From a checkpoint of a small class-conditioned image diffusion model.
Model: 4.02M parameters, 48-pixel images, arch unet, widths [96, 96, 192].
Training: muon at rate 0.01, 6900 steps, batches of 128.
Data: trained on photos of arthropod specimens (BIOSCAN-5M), 195000 training examples, 4.5 epochs.
Rows from block 5 of a small class-conditioned image diffusion model, named by matrix and row number. Rows with one number belong to one channel. Each number is 500 + 50 x the weight over its row's rms, rounded and kept within 0 to 999. All counts start at 0. Numbers have three digits each. After the name is the row's rms in percent of the matrix's.
Before each channel's rows are labels from the 100 images, of 14976 (inputs lightly noised), where the channel reaches its highest value: "colour at peak" is the nearest of a few named colours to the mean colour under the peak. Only what is clearly more common there than usual is listed. The data: photos of arthropod specimens (BIOSCAN-5M). In brackets: how many of the 100.
# convs0: first 3x3 conv (model.mid.0.convs.0.weight, 192x192x3x3, each kernel summed), inputs 96-143
# convs1: second 3x3 conv (model.mid.0.convs.1.weight, 192x192x3x3, transposed, each kernel summed), outputs 96-143

colour at peak: grey (46)
convs0.168 111:409536432515423489579488463548454494477477548518525477538547475500509564482575507492468566507514492378472488544611387435497511474514463444536471
convs1.168 093:576472542554576492493483495484522465458469453539460488507455448517538437520434441486486384496524489502493507558384560515528456530466493588515532

colour at peak: pink (87)
convs0.175 104:488502471502542571433507472487545457563425534440516475548426552443515458469498580495457501455536535429432574529427471608513408522530555463491597
convs1.175 095:445406512590516491468473513524453542520488565483564532452483592526514533549536559498514543451544459550549472463550532423447472483449563541528504

colour at peak: white (72)
convs0.184 093:585506498563526464456487496499510479437551540606505495527499425550518511466502410528526527538520576526513537460493459457529515541457472518496497
convs1.184 095:456489595470471529536459517466436529514598554473525490454553566448535433490475466481472496469463599454575489491506524503548535522508497572459446

colour at peak: grey (26)
convs0.28 109:499504442516595604558519470460482505491525480466496479447508560532516465577470454527504504511437523491437499533490449563483489541488483456535442
convs1.28 099:521505482434421545548512549605568565460444473513553525505534470474529436415405534500531575509535453450489444539460506438472530447544520519546549

colour at peak: white (72)
convs0.74 082:531527428482519460477503514478409565494499555441493559491561462425550589491401518500561526491437573556563525605483533505550457516543571443532536
convs1.74 096:495447519515447456490434517500527515543471485489509478493523453605476495625589447465490443521451577518479481512426478498475599538485425507514481

colour at peak: grey (42)
convs0.78 096:542507519583459471485460419485516565591467491553561459573410551391485492489440520465554525518565444438464506444503554522521478531500528474499482
convs1.78 095:487476521405555484567532455486556435478578430428535522437565491517595530518542432552454476532552423578493508492590535515535507474427518490500478

colour at peak: white (68)
convs0.181 125:511475586598460515531471471437558502504529431545514451470584575525528467459497492447503539580546535459480499470545464531455438508511538549592483
convs1.181 105:524492424413507488459554629562457514451484552519490490497460492503448486571463452534451464485487544559532516447507535506529472539505480539460546

colour at peak: white (78)
convs0.114 089:496426613404577512504514571537517518585464481431441607480475468449552511571463491492514501487462468535496508485536457487535485442482520447529495
convs1.114 113:524535460543449550414460461531475499486539465477566526465465442460565502503422495562450482480531542490523495526511625510510484540512470487359563

colour at peak: white (61)
convs0.38 094:444532508544555542441480498618551507551471498486513487507463457530509499486464508521548559521495437631474465497475532428508490481488503570569576
convs1.38 092:498498496477520393587563467500503520517595535465448504511545556545510454422604466494493438479443591449567500532412435609532527503450480574514449

colour at peak: grey (29)
convs0.189 096:521507524459555516405514425522501460525523533523518529527614400537531481523504498473503495375567513444517480511466548492464504495538456525518459
convs1.189 092:472521553466480470528484492510526575540542547584461454537417425558490480492556510521562499556487474531498503491472468602531504454432497471552471

colour at peak: grey (37)
convs0.108 111:523484483538475520493518527495545562549500471475591465486550565611484533493505531511514508477577480486565460629482518480549535483461524487453505
convs1.108 088:406548497532583469532481533429476453475549483546522477612499556415554489442503527484441505577421437491427493483433448516591408544495495490619497

colour at peak: grey (36)
convs0.13 102:448537443432399585525537482454451492442509494537531467545440449558527414478470451534514544513512535370545488538464480500508496563516413531562477
convs1.13 075:529475563482648487459464435504505531529550494495515509515537481507435527520477520480549447541539476531522477488544498518468524534513487485499509

colour at peak: white (61)
convs0.82 103:528509503489485536512489414629458492473481558485488538486482541499489475457519430499482465483526465594566521537483520434548533553472511536513501
convs1.82 106:501463484458562551404461509470465525542575448466468530515485465487499516530535642477520489541580547456509453494497482483447576483513467419448458

colour at peak: grey (40); brown (37)
convs0.61 126:572612508477450488466613502440532534455595534448488411526523446512503476517526436518479504516536508486564506487499520490531436583499569511377577
convs1.61 099:434445471461560469573452533418490426519434419524451559560409558440435475458525480520547462507477545560487543532572490575518553393477444480478430

colour at peak: grey (29)
convs0.91 104:514511484357562493449518494490558532585410439489536494453431426357496522432566470491525452456456506476515458492545516451522486394497493498539492
convs1.91 082:550501524528530401504478568476445511484590417545520497562484534568532453554540420514465540608542480510390442562466487561508578538523533500555540

colour at peak: grey (44)
convs0.66 086:541522459566614548592613421504513480523504532557451541438536531429512501510487630427392501569517528408488515512482543592491454576573597492570518
convs1.66 092:450531486508567500490438548504533487488555483445518464553434439482480508499488472529594521490501497440521441505460493496593483543556551465492511

colour at peak: white (62)
convs0.152 095:536478545510476387495503520479433519591560431432490507492483493526487453455529510546522501513494520554507547471557526530482493459526487492599453
convs1.152 091:442550426514601458557462490494518466496434555556490506522523521516562481581536463494439499533437568528484538615526466515508535500441514465374520

colour at peak: grey (40)
convs0.129 117:514481520486546503394452459568507575563532522553520542444548574511497494543591499447519550539508554429541422474518508437452523509539598474470532
convs1.129 099:623497458559481537600511558499545431447429464455455464562440525581504488495485567585477540577540495554550505602468375552543438525522476466452497

colour at peak: white (69)
convs0.6 097:593571503565482472530487462465474526580548569529564534479453494557478552493469574493572483461473573420489499535459476454589585501512517550407514
convs1.6 102:410387470406472462477489572507462576490503516559539482463541595476455531473444593410502479515411586447445507456461532565553492467436480480513388

colour at peak: white (65)
convs0.113 106:504402485495592536483503434565436515551497487540491475463471442411452498528497705456522517370487528473445447477475567519462528484493540510507441
convs1.113 099:489546494517459477478415495471570579439444458475518518505461404572586551458520454501543502527588530479568548501457517560556528395487478501442448

colour at peak: grey (49)
convs0.144 112:537537506478408488537543528437556461463539476524495505517599424624524465602592554512484477561538575507548490517492564504486444533507489509489607
convs1.144 092:408571490501563461453535444463552528548480559523517484577517635530477563404501488435495524507524506506543568456543436542500524536501513486504421

colour at peak: pink (93)
convs0.35 116:449509592503467519465516448469505449490460462471485519403547490591508452539503602479454491524491536564532527494552416512556504524550441551546495
convs1.35 105:511473517481540516446464452507503562554529512564578527562509521393472526457431541547478489497486480432544459453532588506524505488525460432572519

colour at peak: white (74)
convs0.62 115:515498559463493452443449590507534523442564409533423449504436462545481512528457538533519484517426482567663513458500542485483584577480473445468504
convs1.62 091:495476582493553519596542391498481438576443471459503498543617531508522486535512523499511566531485442483524604447475467566555457471508522521588430

colour at peak: grey (29)
convs0.186 145:474497493479507469476507504418509496522452453507434462474523513446450462444448509528504547406470400350500438509540512510482484435469534454502517
convs1.186 109:493457531479496532481456484504488422457498517510553530525459439557509508494547543532494509620518389603575651488481510493437490457456458481557511

colour at peak: white (81)
convs0.112 092:520413492442473517522471501462504421449474534502477494530499504517546475484488625536531590507380573472542562519483400519476511505541414405440461
convs1.112 120:444610513536463487418516522551452579523607536471503495511478501444570605465476510584535439564701510449507443548495582419449572392467453510423547

colour at peak: white (60)
convs0.100 074:491483524490494420407473422551485529496513439461461465492353498538587502465542500537412514502515465550546483529454501606405561428561661549467633
convs1.100 105:466500477458497485489554579481517472497450594517530536422564546506480475560518495553419405534456558513585579439477549493558494521504471430413573

colour at peak: brown (65)
convs0.135 118:492557562455530525538511466481499507532468461496456465478507507500464479469513453564522491421523472493560584492509583429437464537636507487479490
convs1.135 113:520531521455524433418566514488537446426541522498559514462504514495448529484487482484534492510428408545457568441551521516498508447462428445495555

colour at peak: white (98)
convs0.158 100:505461499515448537558445490616511562465548507463480512530465509440525530467480556447475550514510512462504527458453484648520460533479601468544493
convs1.158 102:606412524561531511449493551451571504498433433577516538473399529589509495528532453557534421495544522567521427435479451485484512650520465558446451

colour at peak: brown (40); grey (39)
convs0.63 116:477502493475433401492471519442464545467520495440468559561616399449521488437495554570523554510444508475594560562530573601536516511483571509560460
convs1.63 113:518593459470560549557577452455492495480510561568521489462521606445515525469465507494457415452448466548516521545454495436567490499524434491546489

colour at peak: grey (25)
convs0.183 093:481417491529481516569405516474553426470482473538457523540601541443469504409561635459393466417439519553462452431552478431489480456542473428503494
convs1.183 096:471520567463489467495588507508485508525510473534533410458415392497480402463484482554567494614456528529464575512493552534475467453449557588456552

colour at peak: white (65)
convs0.54 107:579584528610359496614548550415467568552506502539540502445621565574502473567543470525462470563574451493482523497479477511598542505572530585454524
convs1.54 085:507446497460656546421562532445517536525529495484460516480505460528453471503505503454556453543550510522516420499515498520377541606473491483553499

colour at peak: grey (45)
convs0.10 132:564544443514519520496513617561468468511538554537538491435501540483460520552488489468563503439492485451453495475365572461502503616507525519522509
convs1.10 136:438406508581518502479494466385511527485497500437503428534524556460501549470479470462406510463480499488481492437557405485446425493542452583415467

colour at peak: white (86)
convs0.177 106:445481527465512548493509472653559497625478578529454608516516557427464488497519456495579491498487461479505474562439489441513482500508536565461508
convs1.177 105:498537522554555470517534448384529409441531455460596428495464475587471553407484512484451496535567523419438512470574525572519384505519456527477417

colour at peak: white (64)
convs0.94 095:500543482515397456486522441446504446544523477533462441513470379452465534513574509530554455589632513460527569501506470491533425515540510546561455
convs1.94 094:467522513526515488507492557525471586447476560468622505528485477436571527492503553461382586449460455527564453525474574443485581494487499485482537

colour at peak: grey (45)
convs0.55 095:523471461546484481477449471463505514592514486485553504413527435435526513511475542455515433463442528531467463528408390478483433517502537577509480
convs1.55 090:540500457466501557445539565474555535559483463462500500490517601599489453517530435434505503481519471479577427520581552523507556456507508411464546

colour at peak: white (76)
convs0.59 101:488438462451429541566520455542452539437455468515499516378531538515500445464570513482449490540470449457534485470468578423503388464461430440494531
convs1.59 089:477551544559529475541448534439530440501496506550456491569505449544578528511407496553435583413475451554509468577536499469448546504485478608475561

colour at peak: white (68)
convs0.52 089:460493468488379405437463519603445511473479500561512562497396486432524541483494712569473483526456543530604533548506489594500481522489533513516526
convs1.52 099:578448539498516496478517387444478494547440546457470564476439421641524472481543495561438418474519439460533408535581528495529493477538461391529473

colour at peak: white (64)
convs0.29 098:489521502483448522510471453502490549489509422482521502468566497387497530496442510456501459486518492598479511509525441535480508396480510463485508
convs1.29 109:439525430425528492514528507422481477487502536452527594537516553565572561476505439516505544471534455528536498540486529493559450509558448539398541

colour at peak: white (62)
convs0.169 079:499446546465427473468471519523525578496454506433523551474554496445544434520541519551490549430515561490493558446479481555463386403540599454465519
convs1.169 088:591498511553516542471467545536510522625489557473536562456487579563527494402555505460499499504513579465512482525558466487471554472489591601411487

colour at peak: white (61)
convs0.86 085:481516554535395555490508483478485534525544466502475491439461476476552503577451469571615475507525484478619576587528473505484494473500567485512577
convs1.86 110:511526516487578564486600534396501447434452443492481536529345454461506453545613444430488479502546507581464398518537499578472480580485592456481482

colour at peak: grey (42)
convs0.180 077:510518460571460551546504587559468492466511484519481611469512462518545433544442516511478547508546578497460517542525491453513465593551498540533560
convs1.180 121:467558542480484486525534460622545473406508518532487451464475504560482477446479469518540460500475477549518521495471487452508547462568502527651515