A small class-conditioned image diffusion model, trained from scratch: 48-pixel images, widths [96, 96, 192].
Rows from block 2 of a small class-conditioned image diffusion model, named by matrix and row number. Rows with one number belong to one channel. Each number is 128 + 24 x the weight over its row's rms, rounded and kept within 0 to 255. All counts start at 0. Numbers have three digits each.
Before each channel's rows are labels from the 100 images, of 14976 (inputs lightly noised), where the channel reaches its highest value: "top examples" is what is common among them. Only what is clearly more common there than usual is listed. The data: photos of arthropod specimens (BIOSCAN-5M).
# convs0: first 3x3 conv (model.enc.1.0.convs.0.weight, 96x96x3x3, each kernel summed), inputs 0-95
# convs1: second 3x3 conv (model.enc.1.0.convs.1.weight, 96x96x3x3, transposed, each kernel summed), outputs 0-95

top examples: order Coleoptera; family Throscidae
convs0.79:170134159166100145110084137110136158136093135159186141135111118095136157091133129127118116121131102116151108147138108095141150128133094145149123104101119110129115145138060152141135161119108071116142169134076126107147136149166137172101101135150136135128083150100122142135149110157107144124
convs1.79:162138143143166137119134149164151110174108124144113092105162165180139120100176146124152139134149131129160152145151143150147143119098108114125119134175150123106142160152142158075100138112126143130139139121138038175128088126146101130144139131120131142121157108152120102135111144159136135105

top examples: order Diptera
convs0.23:116106115135092113141151119104099104132107154120121150165111119130105108146151088121141056041150104125149163115096086114139120149131124148139145139133167119101168100132137164154153117127158129135104116084122122087180150114143128149130145120121146153156130111118150147159136139108155145136
convs1.23:086118145109143126142110106129173139133117107083122103179110142134109143130094140129110118161151127097116095143141156143139093151133118137112107105139140110091127137116170121106044098151097081148121109143142125164101141141118151131110167151166117133113116116144145094134090134116072118102

top examples: order Coleoptera
convs0.10:123130110135055138143047131138124140139132124131148170139157084149129136077128144142117141128139152137141046122118066148098126128110126128119137136093135130163123109130113133135130136124135046143136143160130151088128148133168109162127131132135141156122116128128137133113129137153138136136
convs1.10:092151148136118106144085166114141117119105145130154151114096095120107133145101160133145137153136082130104110165134135132122140126144150101097056124146127133112117139113098088114094128066149110114116096158143131154106126162080108085151153132118113080140158138120144141122164110100130099147

top examples: order Coleoptera
convs0.77:128111136176116094114123104164159147145095170106154097135074133115086067120139097117166109131135112138122128147114108140130112142103151132118097127143177119123146122079116149151163147154129146163132122128090117126146141159106166132118149163138124180130111111106129147104119133166122074115
convs1.77:149115108095159145137152150131065130168123145128128079096120132102131108122112125103088131131144118146103105146118137114111158123094113129156155127144123137150098098186119146116113122159142147147131149125064128138103104157110109124134103115109146141120146165176094098157163128131135135199

top examples: order Hymenoptera
convs0.56:110142167152171119129125132148102114117144126101084098087127126168114128108119158141128126104125100117095124122100162137134153174142161129115106106117121155161029114135180129117132127122120110119137131134097146145142140115119073164155132111106141151152151094143126141130185125113124131141
convs1.56:130090066133108096122146100117092085180153122108094125146134130090108109129121119148095081173142116173138147145139123132129157115094144154138131134081154149122131151128123110135094128139129143182117099101079132115148078132089133108141144133115144130145145142152143156111130116147108158158

top examples: order Lepidoptera
convs0.15:129116123127153109132127148115090145128136110111139138130115115119138120113127095121118126075164129110124132163131149142108130012122142146121110129088146123063108136150132120175141132125121126142147116072114144134151147133154125159112127134125128131176087143119158147175146149109173140128
convs1.15:153128139101129120131146103083132138154095140131133094128176136089133095125144109154161105177099113117114125114139134096129152174079146100144123090118128105128101155118125122080092163109131125061159136147149162113125121142080144138148178125143095123136142127109142175132138121148115130151

top examples: order Coleoptera
convs0.16:115124117107103127137098134120107140125095153116131127130118096138150119102132054085149104093140134101125103107148083109121100104112119128125112119112169141136153141119151121164154120165134148145124163093128147094144154116139112174100131126149104170139076175149155146176140165148148134164
convs1.16:104115094112170135147150103118101128142144099118174117146151117131092165148137114126126134126113127126144125190113161106145157107071127122120107098097120141106112114159170102168097152130117140103104156103121136119154156141075141107084179129133142077130130108097128120108126111101088133137

top examples: order Hemiptera
convs0.72:109143135156119173126130119142156112119155134117155121162104120135124137120128119106125116139136094126116134125119129138136137121083135148126103226106127163103078142138074138165095124111114135110202109121139125111122139136105166122110123165133119132106104136120085166104124151145073120153
convs1.72:126125102126152178056127093161116136144115107125143131136168134111134097103148151103137132136120133129135130149120125163126110120104110099077183132197162064128128126157096128131124145132136137119122111136162147132114121111112131113123103071098140094136142091107098122124105108139100163127

top examples: order Coleoptera
convs0.83:155104112138061154136072128092139177075128156128128134129105117129120120100140141137121148155109141157168075107168091133123134163100099157142137143091134103158119153138098134120111151141101075112128147154116139103151129167128194139123124131140100143125109153124134138118124125126112139148
convs1.83:103138125110146130118111163161148107090099132134109098135171116145141128106158146094135114108172117116122137143137119157107104122120116102101108176221124122116116126120110147117099117121170155112138154133101122142115104134107084130144150101131141090126178145166089109139130145162131151171

top examples: order Coleoptera
convs0.78:159086128148134109138129151100100147175091139132117184109136133161153114132109114128105127127162139199132123150165124075126147122160036150137122133130137137102129153079127118127155137130128099132138120097127143122116103125162170131124117132104131145104120122110127068120140138115114141142
convs1.78:089143132109101163115121125121106146077148113122141115170134107092118146146154162140167132154121123095113138128131135140119126130108118119127145147148134132147129121142110150092129126113133146156101173137108119139148125082087082179126142104097161111131126165135120085128176194155137084083

top examples: order Diptera
convs0.68:105105121097136131111134137119081115098160112097102182103127136116104127136149143139144140123142134154132140114103136188132143142116168115102167132115107151141084109175106158118164126101139121126125133162118122142145184085190102089149144150110132126148131112094135122092107155097105133097
convs1.68:136113139082125105140125125117114113136193122143150130131144100201119123100092149137098105149086190103122143125124132105150125113101123144135112129154111143155178148103141152105184145116124147159133116096129157099146119157115168107115140108123097084119102125137125121079127154117145138135

top examples: order Coleoptera; family Coccinellidae
convs0.67:115134118122129079126163123134136137092133132098113128126117155139117125146111156147160167158111100132154152124117138141137133139074148141141129069149155119157091097119145131124124147091093178111082119154104105133123087104117149158151162084143097127178131143110136136121152107147079136172
convs1.67:114147146151120126097101157106111093117126133132107128169122133101152158129089114141070090119137123159102126094091106125115145128144121154125103161129103157110106088133075106152124120180130089147150134090055111127138122125170114126112140130119085141142110139175129109160128148136151132128

top examples: order Hemiptera; family Cixiidae
convs0.87:107150111168135117147136120117188139136131156165104097151108114133105151127102081124099093129170172155106103140116107139092086118105191141123130146158146137113101125120132123102165126125120119144144144096142131124147111180133160149156094159118119117137148151096130131103087085136101140104
convs1.87:116125154148146097092133138175182109114109102148063123095146134151126108087153119146120142134144151128134112131112126123130163112107094094123120155105169106088131133115080126058097120160156153158164113111106114144134111132130092117139092103132093119117134139126150090126117118128167135117

top examples: order Coleoptera
convs0.14:137149153085159108131130133148115126135093122150149116104147146153145124129141183170120182151111087087133148108073169085155137113091089130135101134137149120099124112153140096143115114132132170121127175124143110177116121126152068116139144126161107140134143105123143106129133105103102111110
convs1.14:159065096122133139077162149135096120131141129153134111149122140124141156112114102110132148081124087132153123132119136131125106156155153111129167133108142153135108107101100142133107139163081099106140112136167136107081143137143190136091103126093137143112099148119166134175101085124118129136

top examples: order Hemiptera
convs0.38:072122104094141126117131113113148091108095084090134146159142108149076100132135161131101161107119120114107136081104148157147123092100127096098129139116158171155141109159132137099116134139142118150151143151125122131135114144183147110143152149129137171132159099128130141100164134140104114187
convs1.38:167137115124128130115145124118095118162088121155024155081165161169129119114182120112115101110149161148124130128149116118151152131132151116112160085128132108096129102113132144118133101122154127069128122127110155121118163132122097124136112113116139166121135108102126141119143156146104099145

top examples: order Hemiptera; family Cicadellidae
convs0.62:160119131193120127132097104104098138107144151141159131162082118158123107148119122127131142133141134139137119154133118125124178121113124127127160124125136123099132147141118123163123140081089090120104107109060115109101095142100186192126126117126139128125110113148103188140139130130096157164
convs1.62:152135117105129125158104169151110147116125088142111098120111150113106111124149147163128139132150148143113114110121136142137131143124135131117112138210105129147117127162121141097143101135146135133116133131024101141150061132189117099113165100139099121159122138144095143129129133145141127126

top examples: order Hymenoptera
convs0.45:162105135115153115147118150192157093131072102127109128138109137112137107112155164117117116137168156172159158131120160101107145140133074149125152079087148113095170123121144093102104152130165115153094145127125127134114138178137099120113115110122082134096111144121128143142109116140127141144
convs1.45:114089182136111079163116116140118131118121132149123103098064109115135130156185156118137133087146110123172117136097126120119125133129168195142162142119133141124137114136193146152174133127121129145147161101142087130166135147095129106104131128114159149127117150113139137146112145137155142115

top examples: order Hemiptera
convs0.54:096143115113073149148147155092134090102139142123154121144126121135137150171134088122137098143114116125092170128110089130181164157092161121125142156155131133103105108121166153111161141140130143118080113081141081089135133089096169123104127115128137140146121106156151150118143151129101142135
convs1.54:132158072127150138131106050139089143123146085125140149123140152125161135140112163087148155137136144136123111199159133134090089126127115131145148111161127104140126132173076130128156087134134126118111091138126130167120165131152140102112106097120107117143114163134131132153120148121136099155

top examples: order Hemiptera
convs0.21:124101082126134099147135139104124102162128105061094166134143125123131109127111143123106133119135090099114143166085126100139129126105144138103111152128150178150130099185142113162147086114154138167118143137126138135154192085122110139129121169131165133118149118087122115091130130127158149142
convs1.21:174126114148147121134143107094102118127095105120138126169196126057116159139128117101120111116101188144151144133157129131084129135137154105138082140164121077114132164135162118103119090137123147148116088108147114119133163156138152116144101138136113112105143110143116139096108140124141167146

top examples: order Hemiptera
convs0.66:127114097128140080109152148112161093136135091123110116115109125134132131155117144124106122087096097131105159144082137102151134101105102092133112140141157136130212121155148100108121138118158141136137148141103140143148129151082161115129115112154094139164140092132106132158146158103172174154
convs1.66:116130129129121112097126145142166119134109141109151114144077133130140142109117100147163151135172163157110123097137095157090103141157149148087135152162082191152159102144129107138076101139114117131134103117094126101089127126152146141146130177117110128116118080143154118121109122122082117095

top examples: order Hymenoptera
convs0.74:161103110113120119120111115141140118152175130106113124097113116124111114132149115136112111141182081126161145127092127116139118154138127177134181200124101143108151123131148123101118139135126098160202108110125126145134103137153158143133133177113136151099131137113121110091088127115132072103
convs1.74:072096118122161157132145120118152134136100137141101105120142146133141150141107125108116126104119169157108114113140134169099136081112100091122115134166177116134111116171116168092167120169172135098151156157133112122169123143109127141144141104078106110172135130137151098141150108138143160157

top examples: order Coleoptera; order Lepidoptera
convs0.36:110143142117158109134144135149143112118113110127151167127144154131104121087130093090132108134141144122120132143122152144068145095104129117129112101061156120050133102126142131154135145141130152150127101059122146165109157133188138141083125136142132131145081128144124162118129146137127156142
convs1.36:126104130167119137137119120138160113110143128091123107124097115079164161156118144079138133113097124108150153082109150103117129179095173127113115120153124127149107114131142096177135091128143137119124148139139144123131131139143170117093153124112143127075092138084167112169090117164128093109

top examples: order Coleoptera
convs0.70:089127142145164157142168151130083102101124108130151114116128149113111161086111139113152120121109132100105149123127170156119140111083165129120132109114156125097115126124173142121152123104115158110156087095154124162113144115107148122084142132153156089101092114157160196123114142148093147127
convs1.70:114121105122092113106089111152122154127144159120103131127139117082182142127131143152142139144155130144132121097115095127125116158121153141105199099139130103168101125167139141172128105142173138106127141138119174100111121110126107122184107134152154124138119102126121114146191169145122091100

top examples: order Hemiptera
convs0.57:127120104176117135139098161107120142123162111124098161127129101139120130127122095124080108079146118121127120115075129135115147080101121106133121121117140160071136100145175127148173138151155095159097106105087156123150114139144175166138112136117141154130135132114151155126121176098140163150
convs1.57:153136093086140120128159103133118152148121148145117109152130143165154100119147161168181158145109144127116155152137122145149121177090151111120151103161117148169135157146115141117121138091130149108140164128082123116177108125111117153101155137192077114131126101141122132113163117156123111159

top examples: order Lepidoptera
convs0.25:107144167131124155161123175145145141148116097130148163171132120157117127121128086134108104111153116160136108155093116106105129146097102149121132144093148102070121088116138122155148128136143073165141104085109151128142126145156111134126122173112091161076090118139168143151128137103131117115
convs1.25:204135181120133073144129092143129143137130124118148154082117137108127123147130138154146141143118155139129150141125134096140122140084149121173117133109151081156099162129178134128130132128153149123090130120151091131171083125073119154146134118145145150159122117135127146099138169114162136148

top examples: order Hemiptera
convs0.61:139115133106113127102108152110083089067127143126159162141170120149121141142171127162144121151085152122128105109120112143136131153080147088120111130142125120159144114138167163136142167154100096133131177168090127110111131106176104121151110137146104132147147072121135139113122121100101123105
convs1.61:147128122112167137126200122150101105143164135122120152123148166137144096141108184146156142093110117107169168135095170113150098146116111105153126142123131153126133124093125142176147125100125156158129126138107171140080133130128144140132117103137124145127133142102141106154147156154177151182

top examples: order Hemiptera
convs0.26:136135115131125130133150126146185109121081130143124082144073137105128114144128142134143126127131146124152185119163137155159125160115149154160086121141131103125066170110167137160118121133128158131097111115114137141151103119101123100119080112145097102090127134109164162173138110104089120127
convs1.26:107124185159123103119095106161208116111112132145155134067122112131111116121139129131125144127112094128104099109120115149091149124133117139115145126040153077124119108092157156115147135149124079151132125125146108106101145138117129139131132154149153112118120128140114125127083101147135114097

top examples: order Diptera; family Milichiidae
convs0.65:140105070159158133121135132116051157107166141105110121120130128125133123150140181168175147170162093131181132131105150114136175160122135138138155111117104139116053116153139116133111112120108133115104151123114108141103092110142128124120141112118131119155137103133118096133134142134089144144
convs1.65:086146176099107155107103125126144106132136134167141122127141125169150140125115152101080145126139189116128134137177112169176135140153135160118150137104149181176138127130131139159162129115152122142115155159107147161148115160125100115104135152107120125135130117173084127109107093150099115111

top examples: order Hemiptera
convs0.48:112135092155084129126109141135124114086101140111120111126095107109144138125130155101128139132107150127108152129134093124153184118113134137129113075151163143166119171147147159126135103112139137141049120131149094117128123114096201164126155091140122118158135119152132128138140160112101118173
convs1.48:121137095135136121164111136142108144132132164118095124168123145130105122132117102176140125187124091145111147121117124122143143147124139131115111133124113167142103120148151113178133125145135134133119117101093162129130074146188092129111173157171128126130092116179084138149129180176112118105