From a checkpoint of a small class-conditioned image diffusion model: 4.02M parameters, 6900 steps.
Rows from block 5 of a small class-conditioned image diffusion model, named by matrix and row number. Rows with one number belong to one channel. Each number is 128 + 32 x the weight over its row's rms, rounded and kept within 0 to 255. All counts start at 0. Numbers have three digits each.
Before each channel's rows are labels from the 100 images, of 14976 (inputs lightly noised), where the channel reaches its highest value: "top examples" is what is common among them. Only what is clearly more common there than usual is listed. The data: photos of arthropod specimens (BIOSCAN-5M).
# convs0: first 3x3 conv (model.mid.0.convs.0.weight, 192x192x3x3, each kernel summed), inputs 96-143
# convs1: second 3x3 conv (model.mid.0.convs.1.weight, 192x192x3x3, transposed, each kernel summed), outputs 96-143

top examples: order Coleoptera
convs0.157:160158118174074136093156116188147086136134176149105202111089141131127120143182216134175114131125214153152135123137127104109179164160144155153102
convs1.157:102134168061155118147143163069146149140148131122130115094125105111126153116149170119096162102090153131094098093192096145056099051067108119116164

top examples: order Coleoptera
convs0.119:123090133151105158183152118085149126109125104123147103158104096180159107112148174112102126148133201124102098108111125103110139100123128079176096
convs1.119:135129150107108188076117163183110114176139136139117144120114125114122190134087075104198183075121128135134137069124124165151114106110140141065135

top examples: order Coleoptera
convs0.159:112154112069107128110096122128127099132087137157130115100177090085131061077180137117091131111119134142129134104140223103169144109163107091097099
convs1.159:128085160129112084148171143151074179107168114138086159112112177159181174179092136140156069163078128154129153136150143102088104129101124162188128

top examples: order Coleoptera
convs0.32:093144120130131118092128255152131147061113135122125145083121136111130158147085098139144146116159122100104145093092146123115186148166161130128131
convs1.32:116115134101160178155117078091111136180114126134097120130162132109140149103080134062102162087077146121161145143158113131112128084083162110093114

top examples: order Coleoptera
convs0.73:138146112137143100189124098083203173143157168118141134143137076134113134099162120195113180148132154149145119135152163135162152165075105111161061
convs1.73:176111142163144164132120181168151112113124131149092104086189197131145124113098124132137088130122164110139131110121116106127135114208091129132150

top examples: order Coleoptera
convs0.111:093114118134101121157174163073125146131092144139153127165142130162127137083110133163154170160094203133113155152122068143132185080119200111129110
convs1.111:148107139152132139162086089160072132158093135171170106104136147121122100172113056173084113114178103083088128094110146107190122129118109120081077

top examples: order Coleoptera
convs0.43:080106148135118104159093128136078150132118150147111090137184157161148137113111076139121188110133156106159179157091101161039126116112133127120202
convs1.43:184089097189128153107149118126096173097117171110123183172115086140166130093134078155123101140169095115124148082164164139182114163181090112123088

top examples: order Coleoptera
convs0.97:119104138137117080115129111109131122119117066080124119117126115114176149141152172115107119135099135089138109126096094194065134121160154127089211
convs1.97:120082129070156226121152130091128113165089182119119143145095113159146163163105193086089158142130087107179132120156101077123109082121109160201088

top examples: order Hymenoptera
convs0.23:106109120088128189133129061214113167148119141105121134115112139102129119177117084103122116113119151134163108134128176140096054191156107138140166
convs1.23:209139121142081121156123170133143146123118118161132134147154165123069108105093196131055101131073156139109123130092083110151141136132090106088166

top examples: order Coleoptera
convs0.123:112164123112089128076064133126110122166143181095127089108112094171169151079128157154081101061113079117098153109124113142125135126084170120115178
convs1.123:137106156143100127120174087066161120124095036117130113100117084153102105169127146093129101111190139160203118106181128178143129110143148154152116